config = dict(
    dataset='regions of photos with short descriptions (Visual Genome)',
    encoder_norm='layernorm',
    encoder_fused_qkv=False,
    encoder_parallel_block=True,
    encoder_experts_per_token=2,
    decoder_width=256,
    decoder_fused_qkv=False,
)
Rows from block 2 of the image encoder of a small image captioner, named by matrix and row number. Rows with one number belong to one neuron. Each number is 128 + 24 x the weight over its row's rms, rounded and kept within 0 to 255. All counts start at 0. Numbers have three digits each.
Before each neuron's rows are labels from the 100 images, of 14848, where the neuron reaches its highest value: "top examples" is what is common among them. Only what is clearly more common there than usual is listed. The data: regions of photos with short descriptions (Visual Genome). In brackets: how many of the 100.
# fc1: MLP up (encoder.blocks.2.mlp.fc1.weight, 320x160), inputs 80-159
# fc2: MLP down (encoder.blocks.2.mlp.fc2.weight, 160x320, transposed), outputs 80-159

top examples: text has "white" (28)
fc1.258:141119146099134135131138177107105127081137110113092135083141102111136101110119114134106095148157150170149097105088123118149100152147111123142102092118193139110108108110149166109110135106113138127120125106156125155122120110109140194152097092
fc2.258:121135087092084097114153096129125106118125144102122117148122098096124154124117134136141135113083090072132095164102129140135161148114164108095139168132080136127140132111126108128151092109149110137099126114099174110164149146106088089149127114

top examples: text has "red" (26)
fc1.69:104134128101121183124130138098159126117145160102140147115136122107156149124123084103113174143136134143122079116129113089096116113112139146120109093119114145099153171135152117128123108120111109122115125142131148138172129158116136119117135133
fc2.69:139116142107133180149097136162146155101110099191128120103108141127148101147089148137152117105114121126158136114094139159139175117103155106115107117158130109162110084110064177114150121113105133079114135149180138144100129128189172102130132123

top examples: text has "sky" (26); text has "blue" (26)
fc1.319:161133116176155125098112126108102116209076131132133139108141106116140157136098141121150142137093159108096126093169129154128122166145163129117114106146153113120107154169139123098150082102134131112156126126183098089097119105124111119123166142
fc2.319:115112107123132093137115138123149138120157179131167139124138142129140095122131157157154131146085134108122108132140123118120106141080113074130117143114105085140142091113115161172072096133116132150121151135094137147116108068090126099137105130

top examples: text has "green" (27)
fc1.186:167168178179159093118097147115158113135129103139124128142104123128105116164129110131122124102132122113166118100073118141177118098112108129092120129140128169127097145143133137112149147071164145116121125085160130087192158141147156171113152142
fc2.186:068128149106096125124148160137115098120139146067157140136132175167158145165152135133135122105150118114099156148099090156128082102112136075107113114129137135117146060132113136110125114081083124154161125149113118144139128125133113124168123120

top examples: text has "red" (25)
fc1.169:122119133076140129154120100128133153148132124132128109165188126134132111163095135144089093117146105127149130106101109166162127131107085124139136106121070117153105101154134137135121137131078122104149127140125137142104091144114128139121112143
fc2.169:125116103148112129137143151124122099138082158109111123095035117118138161165116106168144141130137083152108177146104129100153141131123131149147156138132135160151086144102081129126091144141139136114148118091150097114179151142146158122129154100

top examples: text has "red" (26)
fc1.229:108145135109142131157120146123161132115144087146131136109125152128133168115133123173130156130078102110109178120103190143154143124141146179146124102101110098150139090125104122118121137140181102144118132115165165115113120109148147174143084151
fc2.229:142121157129117117087082132117109130143175145095125097159170076118100139121143203120138129155136120125104140148119112114119124095143144183123099158148125132099128161140115156069114128131111163126133095152151151115129094095126135139120107123

top examples: text has "red" (30)
fc1.106:130110101136146118118164143106136139148124161148150126105149144131161141124142096091137117085128063105142170100081114154089149138120157168151116148141106168130156093110171127106130122105102114112145160107142134074141121121137128138124086128
fc2.106:156126118163131150127105123131121093120097123113130109151135145096135158179113105122118175127101166106143146120155178174168121085102139142138142164138119115141115109145156104127092106139135138153131172093122154139112100083176150132113107146