config.toml
model = "image captioner"
dataset = "regions of photos with short descriptions (Visual Genome)"
train_examples = 203450
image_size = 24
crop_scale_min = 1
horizontal_flip = true
rotation_deg = 10
cutout = 0.25
tokenizer = "word"
vocab_size = 6471
encoder_arch = "vit"
encoder_norm = "layernorm"
encoder_norm_position = "pre"
encoder_activation = "gelu"
encoder_mlp_ratio = 2
encoder_head_dim = 64
encoder_fused_qkv = false
encoder_bias = "all"
encoder_qk_norm = false
encoder_layer_scale_init = 0.01
encoder_parallel_block = true
encoder_inner_norm = false
encoder_moe = "top_k"
encoder_kv_group_size = 2
encoder_num_experts = 4
encoder_moe_every = 2
encoder_expert_mlp_ratio = 0.5
encoder_experts_per_token = 2
encoder_shared_expert = false
encoder_patch_size = [4, 4]
encoder_conv_stem = true
encoder_layers = 8
encoder_width = 160
encoder_positions = "learned"
fusion = "cross_attention"
label_smoothing = 0.1
decoder_width = 256
decoder_layers = 7
decoder_norm = "layernorm"
decoder_norm_position = "pre"
decoder_activation = "gelu"
decoder_mlp_ratio = 6
decoder_head_dim = 64
decoder_fused_qkv = false
decoder_bias = "all"
decoder_qk_norm = false
decoder_parallel_block = false
decoder_inner_norm = false
decoder_positions = "learned"
decoder_cross_attention_every = 1
decoder_tie_embeddings = false
residual_init = "none"
optimizer = "normuon"
muon_scale = "match_rms_adamw"
lr = 0.0028
momentum = 0.9
nesterov = false
orthogonalizer = "polar_express"
adamw_lr_other_params = 0.00081
grad_clip = 5.0
ema_decay = 0.995
steps = 16200
batch_size = 256
epochs = 20.4
lr_schedule = "linear"
final_lr_fraction = 0.05
warmup_steps = 810
weight_decay = 0.1
adamw_weight_decay_other_params = 0.05
Rows from block 3 of the image encoder of a small image captioner, named by matrix and row number. Rows with one number within an expert belong to one neuron, the router's apart. Each number is 500 + 40 x the weight over its row's rms, rounded and kept within 0 to 999. All counts start at 0. Numbers have three digits each.
Before each expert's rows are labels from the 100 images, of 14848, where the router gives the expert most weight on average: "place" is the part of the image that holds the peak. Only what is clearly more common there than usual is listed. The data: regions of photos with short descriptions (Visual Genome). In brackets: how many of the 100, against the usual share in percent.
# router: router (encoder.blocks.3.mlp.router.weight, 4x160, trained with AdamW), inputs 80-159
# up: expert up (encoder.blocks.3.mlp.up, 4x80x160), inputs 80-159
# down: expert down (encoder.blocks.3.mlp.down, 4x160x80, transposed), outputs 80-159

# expert 1
place: top left (63 vs 11.1)
router.1:470466518469519413481467481550546563563489537476442451577435485534482539490564465600486541409546481463529512481480472510440475487519521461467520483474487508496486501490418454499472460520522506508504549527571453539517584569478534526501417459
up.19:525521484484499457557500557481422529488527495505449436462470493548519576494563520502508411558521514511492536454549512555505509460465497467475501461512513488536499570403453481498503452435507442484525526560533535528518542498517507515458439480
down.19:438489464489545519536563510459546576521452510491536479478500531478477541545443604455439533449498516425504526511505424473490580525481477479497439542458492499555416423495497491466512501461476450467500515419506481523459453509524504530498520507
up.20:486492531489508513551522459537464511471542496452532503464549526526455441539542435445476513470507506571449532481483493481444412457616482425389501499496568510546534569491470507480488472477516540457506532509525496413414472479517573520572568495
down.20:497509508531502519489503471521527546504507487561456488399547465474516463487481574525487479565474503498493539585496515487518514567526535477531573542492506503467492540532460522487482500437498522531537523447478523616468447495524466504454458505
up.21:464502463477513456493590455466517511464522458525496529541523470497523534534493506550557559539504540509495473508469458454467527472433525411461433547530595478531464517434500565454537426548519504476459559481518530512491466538498513497455554555
down.21:570454434550554501509492501462491489481487509490481505499547451515509448501536490574470478446486559412458478483500512495454511523510470537528459589539460510426486482460461506597536498534505454548556553555531438513528540490495500524463478423
up.22:473529507487537493624457477463493501468513453487482457481549467506538518478515538535455503440479549521493552464507488565571491546482491474504507540511470439508517427533479486508537580476446468497423437474546583458511476502495511500428619504
down.22:530500582436510448502468522504452529471464509561501576524566524443515574541408555506433541463455485475482489443521501503509524444438475433488509477552445494540504520506500458470501503524481490505467507475495521429571477523503476614473527437
up.23:482502496461554491500520567495512522447589500483536479453462526548478466510532542440436532530551395494485446514480455461438408574583509491558473481511451460489483489461478508478526409466555491484473443546516519537488497579441581460496569514
down.23:480513420593439409543437562564514500521523545473447519435461460475573505493538447568510446540504509452486520400462546484471421492511523479499612463483475481446559441533589456468533474458494520524501468529478539537488458556457525499535491518
up.24:534571549519521471440493491458512525553528470501445463453555497501393538505527477485477489538554540483487531540484515542549553523486519509507484545506528452458500438453474484497439473580475480457429546528524601526490505468462419471447517543
down.24:434470506491459502547478571450511531469461495526441493527482552512542422499499452455523436496516494496481528512475503457517591500501496511620505469470474508495547460506437500518427453431540418497484547608537488490486496510507526564470523393
up.25:478518521514536475459497531531534494440505496498447511605521542454506483473540469444564500486485488493534464462526498431509493419546473467501503492557539476527511556397467522545507481559480489443522505514447491503466526455472489488562545505
down.25:473553485498498455551548481540444513516492471435487507441542490438535464506559485478481541449510444469517498556499515501568471474447544480497535426472529503419527501464465475508489501444489485477473523546537443556599520447500476516440433439

# expert 3
place: centre (30 vs 11.1)
router.3:513515431491507560528534498475525476504547484526578549455469480547454481526425482492551529493477530506503540485578501522462536534412442492526445515497457512510408463463595556507468516518544549542416491442403542512504512537507489531417487512
up.19:571536483531574481528484516501478470496484497504491539438564547517521524448507455493500495500430488557486563481496603442541525604496467483473510489481491501471487460524530542494486499483490534434475431527498519470562487563455500513412500534
down.19:499488459550518512541471438485472555526552478516486476476471596546512425632510511504509534526506477522521518461460486480430460520503453483457459461517539552546511527491505470419504544513535478479488521487517526494477498497453558563528538442
up.20:455506487443497495485511490619447496475543536504507509454474491477470524497529488542523558529522499512518462519585497474451537471500439429517499492451551495479466546529568512470441458539542554489508510542552470536437534457472511518498500551
down.20:485513444444446428438508565583520472451470519505531497479498521464490528532539507499483480560495531476512474500524544569530614488449551484556511489535578431456560521520482491493493490472477522545548526475560450470534492526470445483508499482
up.21:564457523490508532515449484467441427444526577468444568567523540481531478485526491528425531534449533468540477523458479468558479494442516485510470472560512553508494556524518481474432478514510564570527462561529495479498494549455520553479526507
down.21:533450455469539510520505523446451510544501568537514508486567522493524549470558566498474452429463453471494559458498572543457507505525571515482582554521504553525502469506520551517543549494487484505488544533462525492480511595472400500420455501
up.22:552528491594532535412438504534491450465536457464434515472423496478464604521533467534568496476516502558503536515550385520446502469480540508444494504486545510481470533446434544467529468509516528440425532495527537469481508479495490491536472504
down.22:471528547461493464583435541495427508521559536468471443496524511571505552503519456519473529375453455446519544445523503593551439518518500514540443481528414485548516460427526493552565523480541493558492451539500466514572502519509505499509520511
up.23:510616474487501490468533598481492593515506604568503512524496482520416437480565508503430516442478470504411453538492557484500483445503478495467444432459522524483544484456490492476554526508529560526446468549396475478570538478487481565476511538
down.23:420484456487522477536528464523507430559546484505463483510581519473582537472462484549584501513596524468521505497515477482508512524448447522524519549438496506550539448516514538486420445448513453469515485480476446481487491567557442491515508475
up.24:483540503492505500528484503501479511478487471448460468474464564524438485519489513485444534584529502511475471506529465499550508487463477460598470535548472449531449478538534483473544477471534493563472500498544549442518541448499491447562493526
down.24:457423499570418442503445544431534505488488492505466492499491497459514502583541530490468474580533487402475472515515489458540563612511537522486438531445494532490500538489496504460543455539519472490483522466466461542508567455487492513468485441
up.25:482612527537476523520471610500508467505509561527497511438523467423538527530534480398464432510462512505474446494535448441465479485527498579525504521526486538501501487475528507480552572530516455461483520515499584480524482460462420472510487567
down.25:498406503534527543449476525560483471507465520496474449566450518562447449465451469492515532425573522465485487469443446481534535607467511480440532517508504467490484458530507428513528526484536536441448511525497466594521532477462510564545539482

# expert 0
place: bottom centre (39 vs 11.1)
router.0:532483511499443543506496490460539507486498550488475559488499532485513539483522495425473431521480497524549488533542514456537496486562492485541485465585543485559497560459468528493563581508500480453583480500521532501520463462480481531533539555
up.19:540526484479548542491567506522474468539551539517489478470483508433533504487492522488528488482498561505538424511480553506490476553498490482512438469459428516517474578459556496462464484495504469496514510570508566494509504518516617494518499557
down.19:480504497549493511565498490476455472536531515485521587488485590549554526519497518544503494494522476503460441494491505457501465484461533495518545549482516550478494457542418462446471463554470388527438471510495559515506573501473496490496428498
up.20:470455486542431521520510499503524471464493470543492468497529430477525535483592511462535488543474478463545500506460500453529518494501448523489469479510559450480583573618474496502558486462570496500494549495481559509495499475507468586458521561
down.20:515491501479501497513510440559576573451569550502476527527474448503512437548513531514511548521541490476499565400497476518384488513504440467558527483509510567529519555512406437455509489555475521479549429439482438465467509537512553500483492442
up.21:472515460490449450459486498535440555469473477507481449480541526519502520441507556449530540532504480469518587480485570522470537502462579465516505488524560560505486502460540516465578492493475567533445523491514492510500587552430551409485498522
down.21:428455542456580485482521500490518482492497474464506466481576564496570575513522516478448423521423620512539510538500532559508444510533451487466513471528473517483448481456478442524493484518499493494436523452534509492569526519527435522507494457
up.22:560456475498469483527518508488464481484534533536494512462633487459562412512477509555498460531553445471526512539496498466504470450492485523543429475570505498540519561504539589484528491512424470401530545538583464427568488493510458481492544485
down.22:536496526506550456548445583523478513488516561473483465500438505552489507482425511503482435525512502448527563563485482533441494507484538522463528435382507567468603431537524455511451499461529572543481513478539530520531516481434475541507458490
up.23:452495448550479520510560441494448511499505498473552542542514507500507458517510437431508523451455575471500425522490468542415561488506458459564539513502513475472479540570482627518543526465511472465502520439521548500486536488591508532450513471
down.23:499544550524486550481433474462410490557470466504487558511481519484472459495447544491481461548558492485503525448494507417467517452518596547556438529557432492516563572464566520479595480567483518493451533446539475513442513527488492457519454457
up.24:470512536505527556439492557487503524486519475405491467497467532536467503494414459490536446419457508514453580515539424477444500547529528507485470446529488483555489485508559473448520584387545495544545467466452539449492482465490464510506500475
down.24:467553502500437569476492543494439520464457475452541460425513507564489493550515521507570483461534484445485503492507528524484578506560493476486559542493499423494534487531539511422500510503599485549512533458510537492530523490478594470455529544
up.25:521570479522552483569476466539438414526509481517477545552505533508501545587434429465510476446491467482449480452539515510448476523537501428463517547511474508495522389513462547483501501490522536467534549589461510513492569399500494628536502540
down.25:469438488460526482420481486522513513533503439507542528475542463524479533497394482536476476515461526491541492517573450538458522449420484437490525461489506517440489512464509511462474443500475503521436474549466497517572507460537514474493458499

# expert 2
place: top centre (35 vs 11.1)
router.2:484509580443463494497539458537474478437482447547516505474541497441478519452441490412525496568499459487557496492477518547576467461477527546544508484491491488481562546621534464471547526522487505542548458440519520498447527461468551513549534498
up.19:496550558487526419528511483529600488518462497444426474474542551490496481452537501568483507564509536471553553511487510515535510522499474489575446498509519552518526493459435459475435510495481530480573562531575440497547501541406472504532475580
down.19:472504483501463494490471495450500479514438500529539488494529556489497466493488518546520466602471523507515535483392417464522545488543521509577448515553505451529512520459428468506425479492439466453407509509508594441518458545484544547492417472
up.20:534492535532511483514465519525406474496521496493494548506513550435472487486508470469548493548430487398427521497517492453466478509590568482523487446497523523490537471543495517448526466537473615478501534437528482523551517439525469543547490539
down.20:523437520508551554470507541453486596489510550508509505409461514451481435450525506479578538416522520529501512521441515532520392474498493518488497535523498473532488488543423483569533520574442493466513485481561540428465498499483474568485465484
up.21:524543519519488513542538431503489463547513445490510502534553401579433506525509458490463474418448470578445533477466550547522527511485489533400433539457528413472507534521485514484461488475526521466535512522542492538573514545432521570506472475
down.21:555549497512555491520496502483532478511566508466390531410451547440464460475521533450493477481484530446482505516481545544467516543463424504505549504565501450521397455485486547502578494487499470438423457466492470480462528497499412579576533443
up.22:521514513557546514548450587463493537503495496485524504499459517500517521548503454491510501503476416523441549463486494521469535448519576521507497458592590531474491389421535485484498501524452467465545508524441494498539441512520574531489474490
down.22:460534413540508420389481527415498474470492466471486515550542459495492490490480519462404531437503490419488476492486490509503526503397499478509495539559553529477455512454544466528499550497561515421491471494530501511512553488455468558506429538
up.23:514535421550440473474531500535510424440471451491438538529490558568472552457465542507473525539549472484522600509453442584562539539389548490530504519474495480509533473517470481439485491486519533503520489494544506486543557547434553507481539507
down.23:429452471532432444519451576501500490492577513533569520479490511484459495488569464591472550538497442535452535497502469501498494514438450604450508501431467525516511585516511534492493442474432536462388498487565482536537494554539440489465506500
up.24:479516429568451533493509570381512519526496569459519466503516515467480529460482471382520519502537591498399504480491575527520463430458500614522475500484522579559527446515514473433546504454583512572501457476556492490513488533478485483482516513
down.24:522437494596479479525486468519477465466402541468501525505440462473425465453523557546463470452481503504543426428452520487486556469508481540532512510484489516494404487457537547515543499437567497520476538504488566500456483558473470440530465458
up.25:441472459482485403537515470585540544493562475532541446489480395523449456531482477478465492562496501514453472490483499517482540487613468497487432502549438545454611502538478405465462549475492509552483508490513499509443508563503459546446476550
down.25:493494490539560532482529508501555565511495495525472519534510537558494464487503500432478521518397400519480480560484527481525583478398558510504502537480494472433476471480521489483560468529511501483483472513495482612513547481467496526521575440