Rows from block 3 of the image encoder of a small image captioner, named by matrix and row number. Rows with one number within an expert belong to one neuron, the router's apart. Each number is 200 + 30 x the weight over its row's rms, rounded and kept within 0 to 999. All counts start at 0. After the name is the row's rms in percent of the matrix's.
Before each expert's rows are labels from the 100 images, of 14848, where the router gives the expert most weight on average: "peak at" is the part of the image that holds the peak. Only what is clearly more common there than usual is listed. The data: regions of photos with short descriptions (Visual Genome).
# router: router (encoder.blocks.3.mlp.router.weight, 4x160, trained with AdamW), inputs 80-159
# up: expert up (encoder.blocks.3.mlp.up, 4x80x160), inputs 80-159
# down: expert down (encoder.blocks.3.mlp.down, 4x160x80, transposed), outputs 80-159

# expert 2
peak at: top centre
router.2,091,188,206,260,157,172,195,198,229,169,228,181,184,152,186,160,235,212,203,180,231,198,156,184,214,164,156,193,134,219,197,251,199,170,190,243,197,194,183,214,235,257,176,170,183,221,235,233,206,188,193,193,191,186,246,234,291,226,173,178,235,219,217,190,204,232,236,169,155,214,215,198,160,220,170,176,238,210,237,226,199
up.26,102,188,239,200,241,235,209,186,170,220,250,118,212,188,190,120,243,188,163,212,200,231,210,170,198,184,225,224,212,188,243,162,190,181,239,217,193,275,235,186,170,219,189,181,222,193,158,222,190,187,212,227,164,192,204,182,197,205,229,194,260,225,226,157,170,172,220,211,248,221,214,193,206,214,178,164,223,211,218,163,246
down.26,099,183,219,188,139,230,237,146,253,173,180,244,245,212,245,147,217,269,241,175,195,223,199,188,224,225,197,200,229,181,169,175,172,206,211,159,194,175,213,241,212,176,219,230,201,161,195,187,178,174,138,208,208,196,216,233,167,215,219,219,171,175,186,194,164,175,166,212,233,174,190,216,220,180,174,209,178,221,188,155,209
up.27,100,179,160,216,220,168,135,160,147,222,192,252,274,178,239,117,202,198,221,194,215,168,241,183,176,215,217,232,221,180,204,240,208,219,257,181,197,192,173,191,195,147,182,198,183,187,182,201,220,215,196,233,108,183,187,223,242,228,200,160,204,176,197,145,126,208,200,153,168,204,225,186,214,210,185,189,216,211,253,227,211
down.27,099,213,207,209,139,191,192,197,174,210,205,152,217,195,141,174,221,212,195,193,214,156,268,228,188,202,285,250,238,188,254,200,215,215,127,198,151,209,198,211,198,208,170,140,211,186,202,163,212,231,217,164,150,191,187,174,183,211,195,205,186,229,150,233,190,240,174,154,226,200,159,157,118,163,157,168,164,223,189,195,177
up.28,094,185,162,224,206,134,201,212,173,212,226,175,172,215,201,231,213,196,194,173,204,180,208,191,212,229,170,175,179,157,201,123,215,166,211,174,188,243,173,231,188,206,159,242,236,221,211,223,206,220,142,204,159,255,240,211,248,173,205,215,200,206,218,202,194,145,145,182,183,190,207,196,254,187,209,180,204,252,217,198,222
down.28,093,237,198,151,151,177,256,157,194,209,200,257,186,209,240,232,267,184,191,234,216,220,177,205,255,248,172,226,190,277,166,162,190,201,232,194,215,167,111,183,171,194,226,194,201,195,180,207,198,210,189,195,180,201,185,182,161,155,202,214,205,211,232,236,170,200,199,227,152,211,170,229,245,211,218,222,226,216,183,189,212
up.29,119,163,239,192,227,204,231,229,233,170,174,211,185,217,211,152,196,200,151,190,200,148,211,188,230,176,240,137,205,251,208,195,189,208,199,218,203,175,226,139,268,162,227,224,192,222,163,180,187,206,161,225,210,215,212,138,229,195,192,169,204,192,243,258,182,162,213,209,161,154,180,219,167,167,237,234,269,202,174,235,205
down.29,117,214,264,193,183,242,232,207,192,226,167,207,210,190,186,201,190,181,199,180,226,188,190,190,146,224,142,181,181,223,209,190,276,219,232,195,210,198,173,219,174,217,209,208,184,230,189,254,246,179,180,206,190,184,151,197,229,260,147,187,179,216,192,177,195,211,180,220,200,185,230,210,157,193,217,177,174,199,226,175,207

# expert 3
peak at: centre
router.3,099,209,212,148,193,205,245,221,225,199,181,219,182,203,235,188,219,259,237,166,177,185,236,166,185,220,144,187,194,238,222,195,183,223,205,203,230,189,258,201,216,172,227,226,134,157,194,220,159,212,198,168,209,207,131,173,172,272,242,205,176,212,213,233,237,232,137,193,157,127,231,209,203,209,228,205,192,224,138,190,209
up.26,094,170,188,195,213,189,222,160,244,238,162,176,301,199,207,206,189,181,192,202,150,227,168,201,259,157,198,210,174,191,178,215,211,242,270,176,193,189,229,240,169,193,226,190,242,194,211,184,216,243,174,184,235,192,216,246,212,196,144,180,237,175,178,239,179,195,211,231,176,178,179,193,187,145,253,233,207,211,196,147,222
down.26,094,223,204,198,197,203,194,240,243,200,180,192,172,148,211,179,188,163,248,270,180,206,253,260,217,215,196,160,167,160,198,251,163,160,150,196,216,177,199,154,188,179,212,213,217,205,193,199,134,190,220,239,176,206,240,287,246,195,226,227,252,138,197,240,206,174,188,179,166,184,233,183,174,129,190,195,220,141,221,200,232
up.27,097,228,207,216,220,208,238,223,257,190,214,183,167,182,226,192,214,161,255,147,111,175,218,189,194,170,168,228,188,209,200,224,186,152,177,205,168,255,194,177,165,200,171,166,280,179,202,230,182,257,211,159,168,174,218,235,203,191,232,212,221,230,193,201,185,150,250,181,177,246,174,235,183,179,207,205,200,178,182,217,164
down.27,099,147,219,227,185,209,171,176,191,187,149,170,203,156,214,146,225,184,145,236,154,218,195,207,211,275,237,263,218,193,197,220,215,225,173,227,204,211,197,219,181,202,238,163,228,224,244,156,220,224,200,208,261,153,165,147,221,190,225,206,225,168,200,206,193,193,221,164,228,199,208,194,181,233,168,177,189,220,187,169,174
up.28,106,194,172,170,211,217,165,224,168,199,177,194,241,218,251,194,201,213,204,214,184,182,212,225,219,189,229,203,256,209,222,203,227,150,211,150,199,217,222,194,202,153,243,164,154,187,199,241,158,202,209,212,150,183,210,145,233,179,248,181,196,151,203,190,231,177,157,212,216,244,179,169,184,256,222,204,188,247,221,170,211
down.28,120,162,230,179,251,203,197,187,221,189,196,226,223,161,240,201,136,230,191,201,214,150,207,188,208,186,256,236,157,161,253,188,199,146,222,188,164,149,166,162,227,222,239,217,180,189,203,178,262,170,179,215,244,162,192,159,167,190,196,212,166,184,219,184,179,189,189,243,244,195,203,177,171,179,177,166,206,224,224,187,208
up.29,105,214,228,150,199,157,150,204,190,217,254,220,204,198,233,203,215,237,270,123,153,190,220,191,201,233,156,228,240,191,219,197,221,222,135,184,213,209,200,261,205,204,218,171,241,176,168,234,163,182,193,160,187,158,186,168,207,181,202,222,176,203,228,188,225,128,159,276,199,238,218,241,220,162,210,175,215,219,214,165,236
down.29,108,232,192,186,183,199,217,213,248,200,271,234,201,223,203,231,228,208,205,166,156,214,179,210,203,189,177,219,152,230,207,165,160,130,151,193,173,197,195,207,178,217,215,162,161,137,180,227,154,194,190,252,179,151,209,162,252,174,145,255,214,238,189,187,219,203,209,205,211,241,204,178,218,209,200,180,197,124,130,219,173

# expert 0
peak at: bottom centre
router.0,095,224,188,208,199,157,232,204,197,192,170,229,205,189,198,238,191,181,244,191,199,224,189,210,229,187,217,197,144,180,149,216,185,198,218,237,191,225,232,210,167,228,197,190,247,194,189,231,189,174,263,232,189,244,198,245,169,176,221,195,247,261,206,200,185,165,262,185,200,215,224,201,215,172,172,185,186,223,225,229,241
up.26,100,221,221,215,182,198,245,188,197,231,179,178,179,232,210,223,221,232,200,194,245,189,188,181,171,169,249,184,199,155,198,218,195,170,200,227,160,217,193,226,210,189,230,188,195,174,190,149,188,247,165,243,199,191,255,207,152,212,228,206,208,172,190,218,196,214,212,189,220,222,160,193,255,227,228,108,282,194,264,191,154
down.26,102,239,185,260,196,218,219,204,167,232,151,173,183,165,243,190,226,180,149,232,217,183,177,217,187,195,233,187,136,205,187,169,176,202,196,204,181,175,158,202,194,219,178,202,176,189,180,214,209,192,177,155,195,223,190,238,188,187,168,191,194,218,220,211,192,224,156,212,231,206,232,155,196,213,156,167,186,231,182,172,176
up.27,100,202,200,252,213,178,198,196,196,220,226,173,242,136,198,217,163,201,204,171,226,201,215,288,236,193,256,228,212,186,223,218,182,191,201,153,156,178,203,167,172,191,159,209,230,224,234,207,199,170,187,172,178,200,227,210,165,139,223,214,208,191,212,206,215,151,272,173,205,230,124,199,190,211,217,196,228,255,194,173,197
down.27,108,236,187,186,215,149,222,179,151,233,206,143,237,251,237,179,194,167,190,192,192,170,222,184,242,228,212,150,225,215,166,216,214,199,203,205,159,134,188,197,227,206,176,187,224,202,192,193,171,126,222,233,194,236,178,199,245,265,206,191,189,159,189,181,199,220,211,261,227,147,190,153,199,237,262,185,180,136,156,205,203
up.28,094,212,243,213,152,225,125,168,239,205,186,227,192,189,149,277,179,178,198,200,166,158,198,151,188,134,185,212,180,168,232,201,199,195,175,196,180,169,215,155,224,181,194,192,194,190,216,248,180,222,254,140,206,173,225,185,198,230,215,192,236,210,233,158,156,215,282,185,232,181,137,170,142,189,234,176,210,193,178,235,241
down.28,096,151,261,171,236,203,208,173,194,248,175,214,186,192,243,221,159,215,266,227,217,159,212,162,243,164,232,213,210,158,155,170,187,245,152,224,204,204,219,165,194,191,274,181,241,146,202,189,204,218,185,181,164,228,204,242,196,219,196,260,188,230,236,256,207,164,245,222,203,181,152,171,198,200,228,228,206,184,199,214,152
up.29,101,174,173,229,174,207,184,182,209,208,175,189,158,209,265,220,183,184,221,255,194,226,177,206,236,189,196,179,232,188,209,170,208,240,181,155,199,216,218,240,230,189,229,152,173,197,202,258,156,201,205,150,229,252,176,237,246,228,196,184,216,145,198,188,196,184,276,270,185,236,181,195,181,135,204,191,244,187,143,171,197
down.29,095,191,205,223,236,232,163,181,189,171,156,178,178,209,153,230,218,206,169,169,175,170,187,229,168,200,238,203,192,236,226,195,223,169,171,196,208,142,170,206,162,248,198,210,197,201,204,178,168,211,204,242,203,142,217,173,153,220,168,256,177,203,162,200,278,199,203,180,160,167,238,130,135,188,200,176,222,204,197,161,215

# expert 1
peak at: top left
router.1,114,178,175,214,176,214,134,186,175,186,237,235,247,247,192,228,182,156,163,257,152,189,226,186,229,192,248,174,275,189,231,132,234,186,172,221,209,186,185,179,208,155,181,190,214,216,171,175,215,187,181,190,206,197,190,201,192,138,166,199,179,170,215,216,205,206,203,237,220,254,165,229,213,263,252,183,226,220,201,138,169
up.26,106,163,159,242,224,232,218,220,210,208,269,163,196,205,240,250,204,212,265,189,197,199,184,223,212,218,165,178,204,212,221,192,174,211,215,190,191,249,105,177,173,209,197,228,184,173,185,192,210,154,203,191,140,187,139,204,205,161,170,195,206,155,252,150,209,186,134,267,193,172,223,179,268,227,237,187,211,250,207,177,240
down.26,100,179,171,212,203,216,215,192,208,167,209,233,228,194,189,157,121,185,228,222,183,189,200,187,201,167,143,205,234,182,202,207,174,220,229,230,187,214,191,165,185,208,166,198,137,221,225,231,149,143,182,220,207,203,205,174,193,218,222,194,200,259,135,191,197,220,199,263,171,212,201,172,239,243,243,214,243,189,201,228,184
up.27,107,199,179,165,206,228,181,195,167,203,204,109,177,195,226,239,200,196,238,228,203,191,203,223,217,206,184,189,202,222,203,251,193,202,180,167,195,177,223,200,202,199,177,156,157,193,163,279,225,256,166,229,168,209,185,199,178,232,248,194,184,237,223,159,179,191,199,162,227,176,190,223,193,257,216,145,201,238,178,205,201
down.27,108,142,195,159,184,241,168,214,216,195,213,208,232,229,192,154,195,180,114,182,126,171,220,188,166,138,155,207,230,215,206,187,226,170,199,168,204,177,178,168,271,192,208,195,218,232,200,198,221,205,211,214,133,158,164,191,233,185,222,207,238,159,162,196,206,175,203,177,216,215,199,177,182,178,241,235,178,211,223,157,196
up.28,092,241,211,137,225,213,239,181,195,145,199,207,191,229,201,144,202,242,212,210,213,143,182,249,183,220,189,211,205,184,112,188,177,260,246,210,205,209,170,164,202,196,140,206,211,173,181,156,216,168,179,196,220,206,197,235,217,178,205,137,174,258,204,167,144,177,191,202,184,265,214,175,219,152,201,189,214,219,151,210,192
down.28,090,189,199,206,192,183,184,213,203,238,195,201,174,217,238,187,243,181,182,193,193,206,187,213,238,221,175,144,209,188,181,236,149,217,211,216,234,141,208,263,216,194,129,190,196,160,171,202,199,173,270,214,216,208,214,219,223,206,135,229,234,224,195,169,208,236,211,212,174,177,232,196,216,215,178,178,252,182,190,207,185
up.29,128,249,191,205,180,159,221,186,194,171,179,242,223,216,191,177,151,200,205,202,169,252,146,196,145,234,133,183,181,180,212,272,202,256,160,240,198,192,167,238,200,188,202,175,177,182,166,169,159,205,260,204,246,234,225,243,187,214,243,207,181,210,175,183,190,144,202,212,206,170,198,207,226,157,188,284,221,221,199,194,203
down.29,133,179,223,190,170,230,225,199,140,172,258,163,207,160,232,162,198,223,202,204,170,182,193,167,222,213,173,233,140,232,230,223,194,232,197,180,255,190,217,195,165,165,220,193,161,205,232,181,155,190,169,222,185,265,178,182,169,200,261,198,206,208,176,198,236,178,176,148,214,211,169,139,177,188,138,225,243,196,211,182,253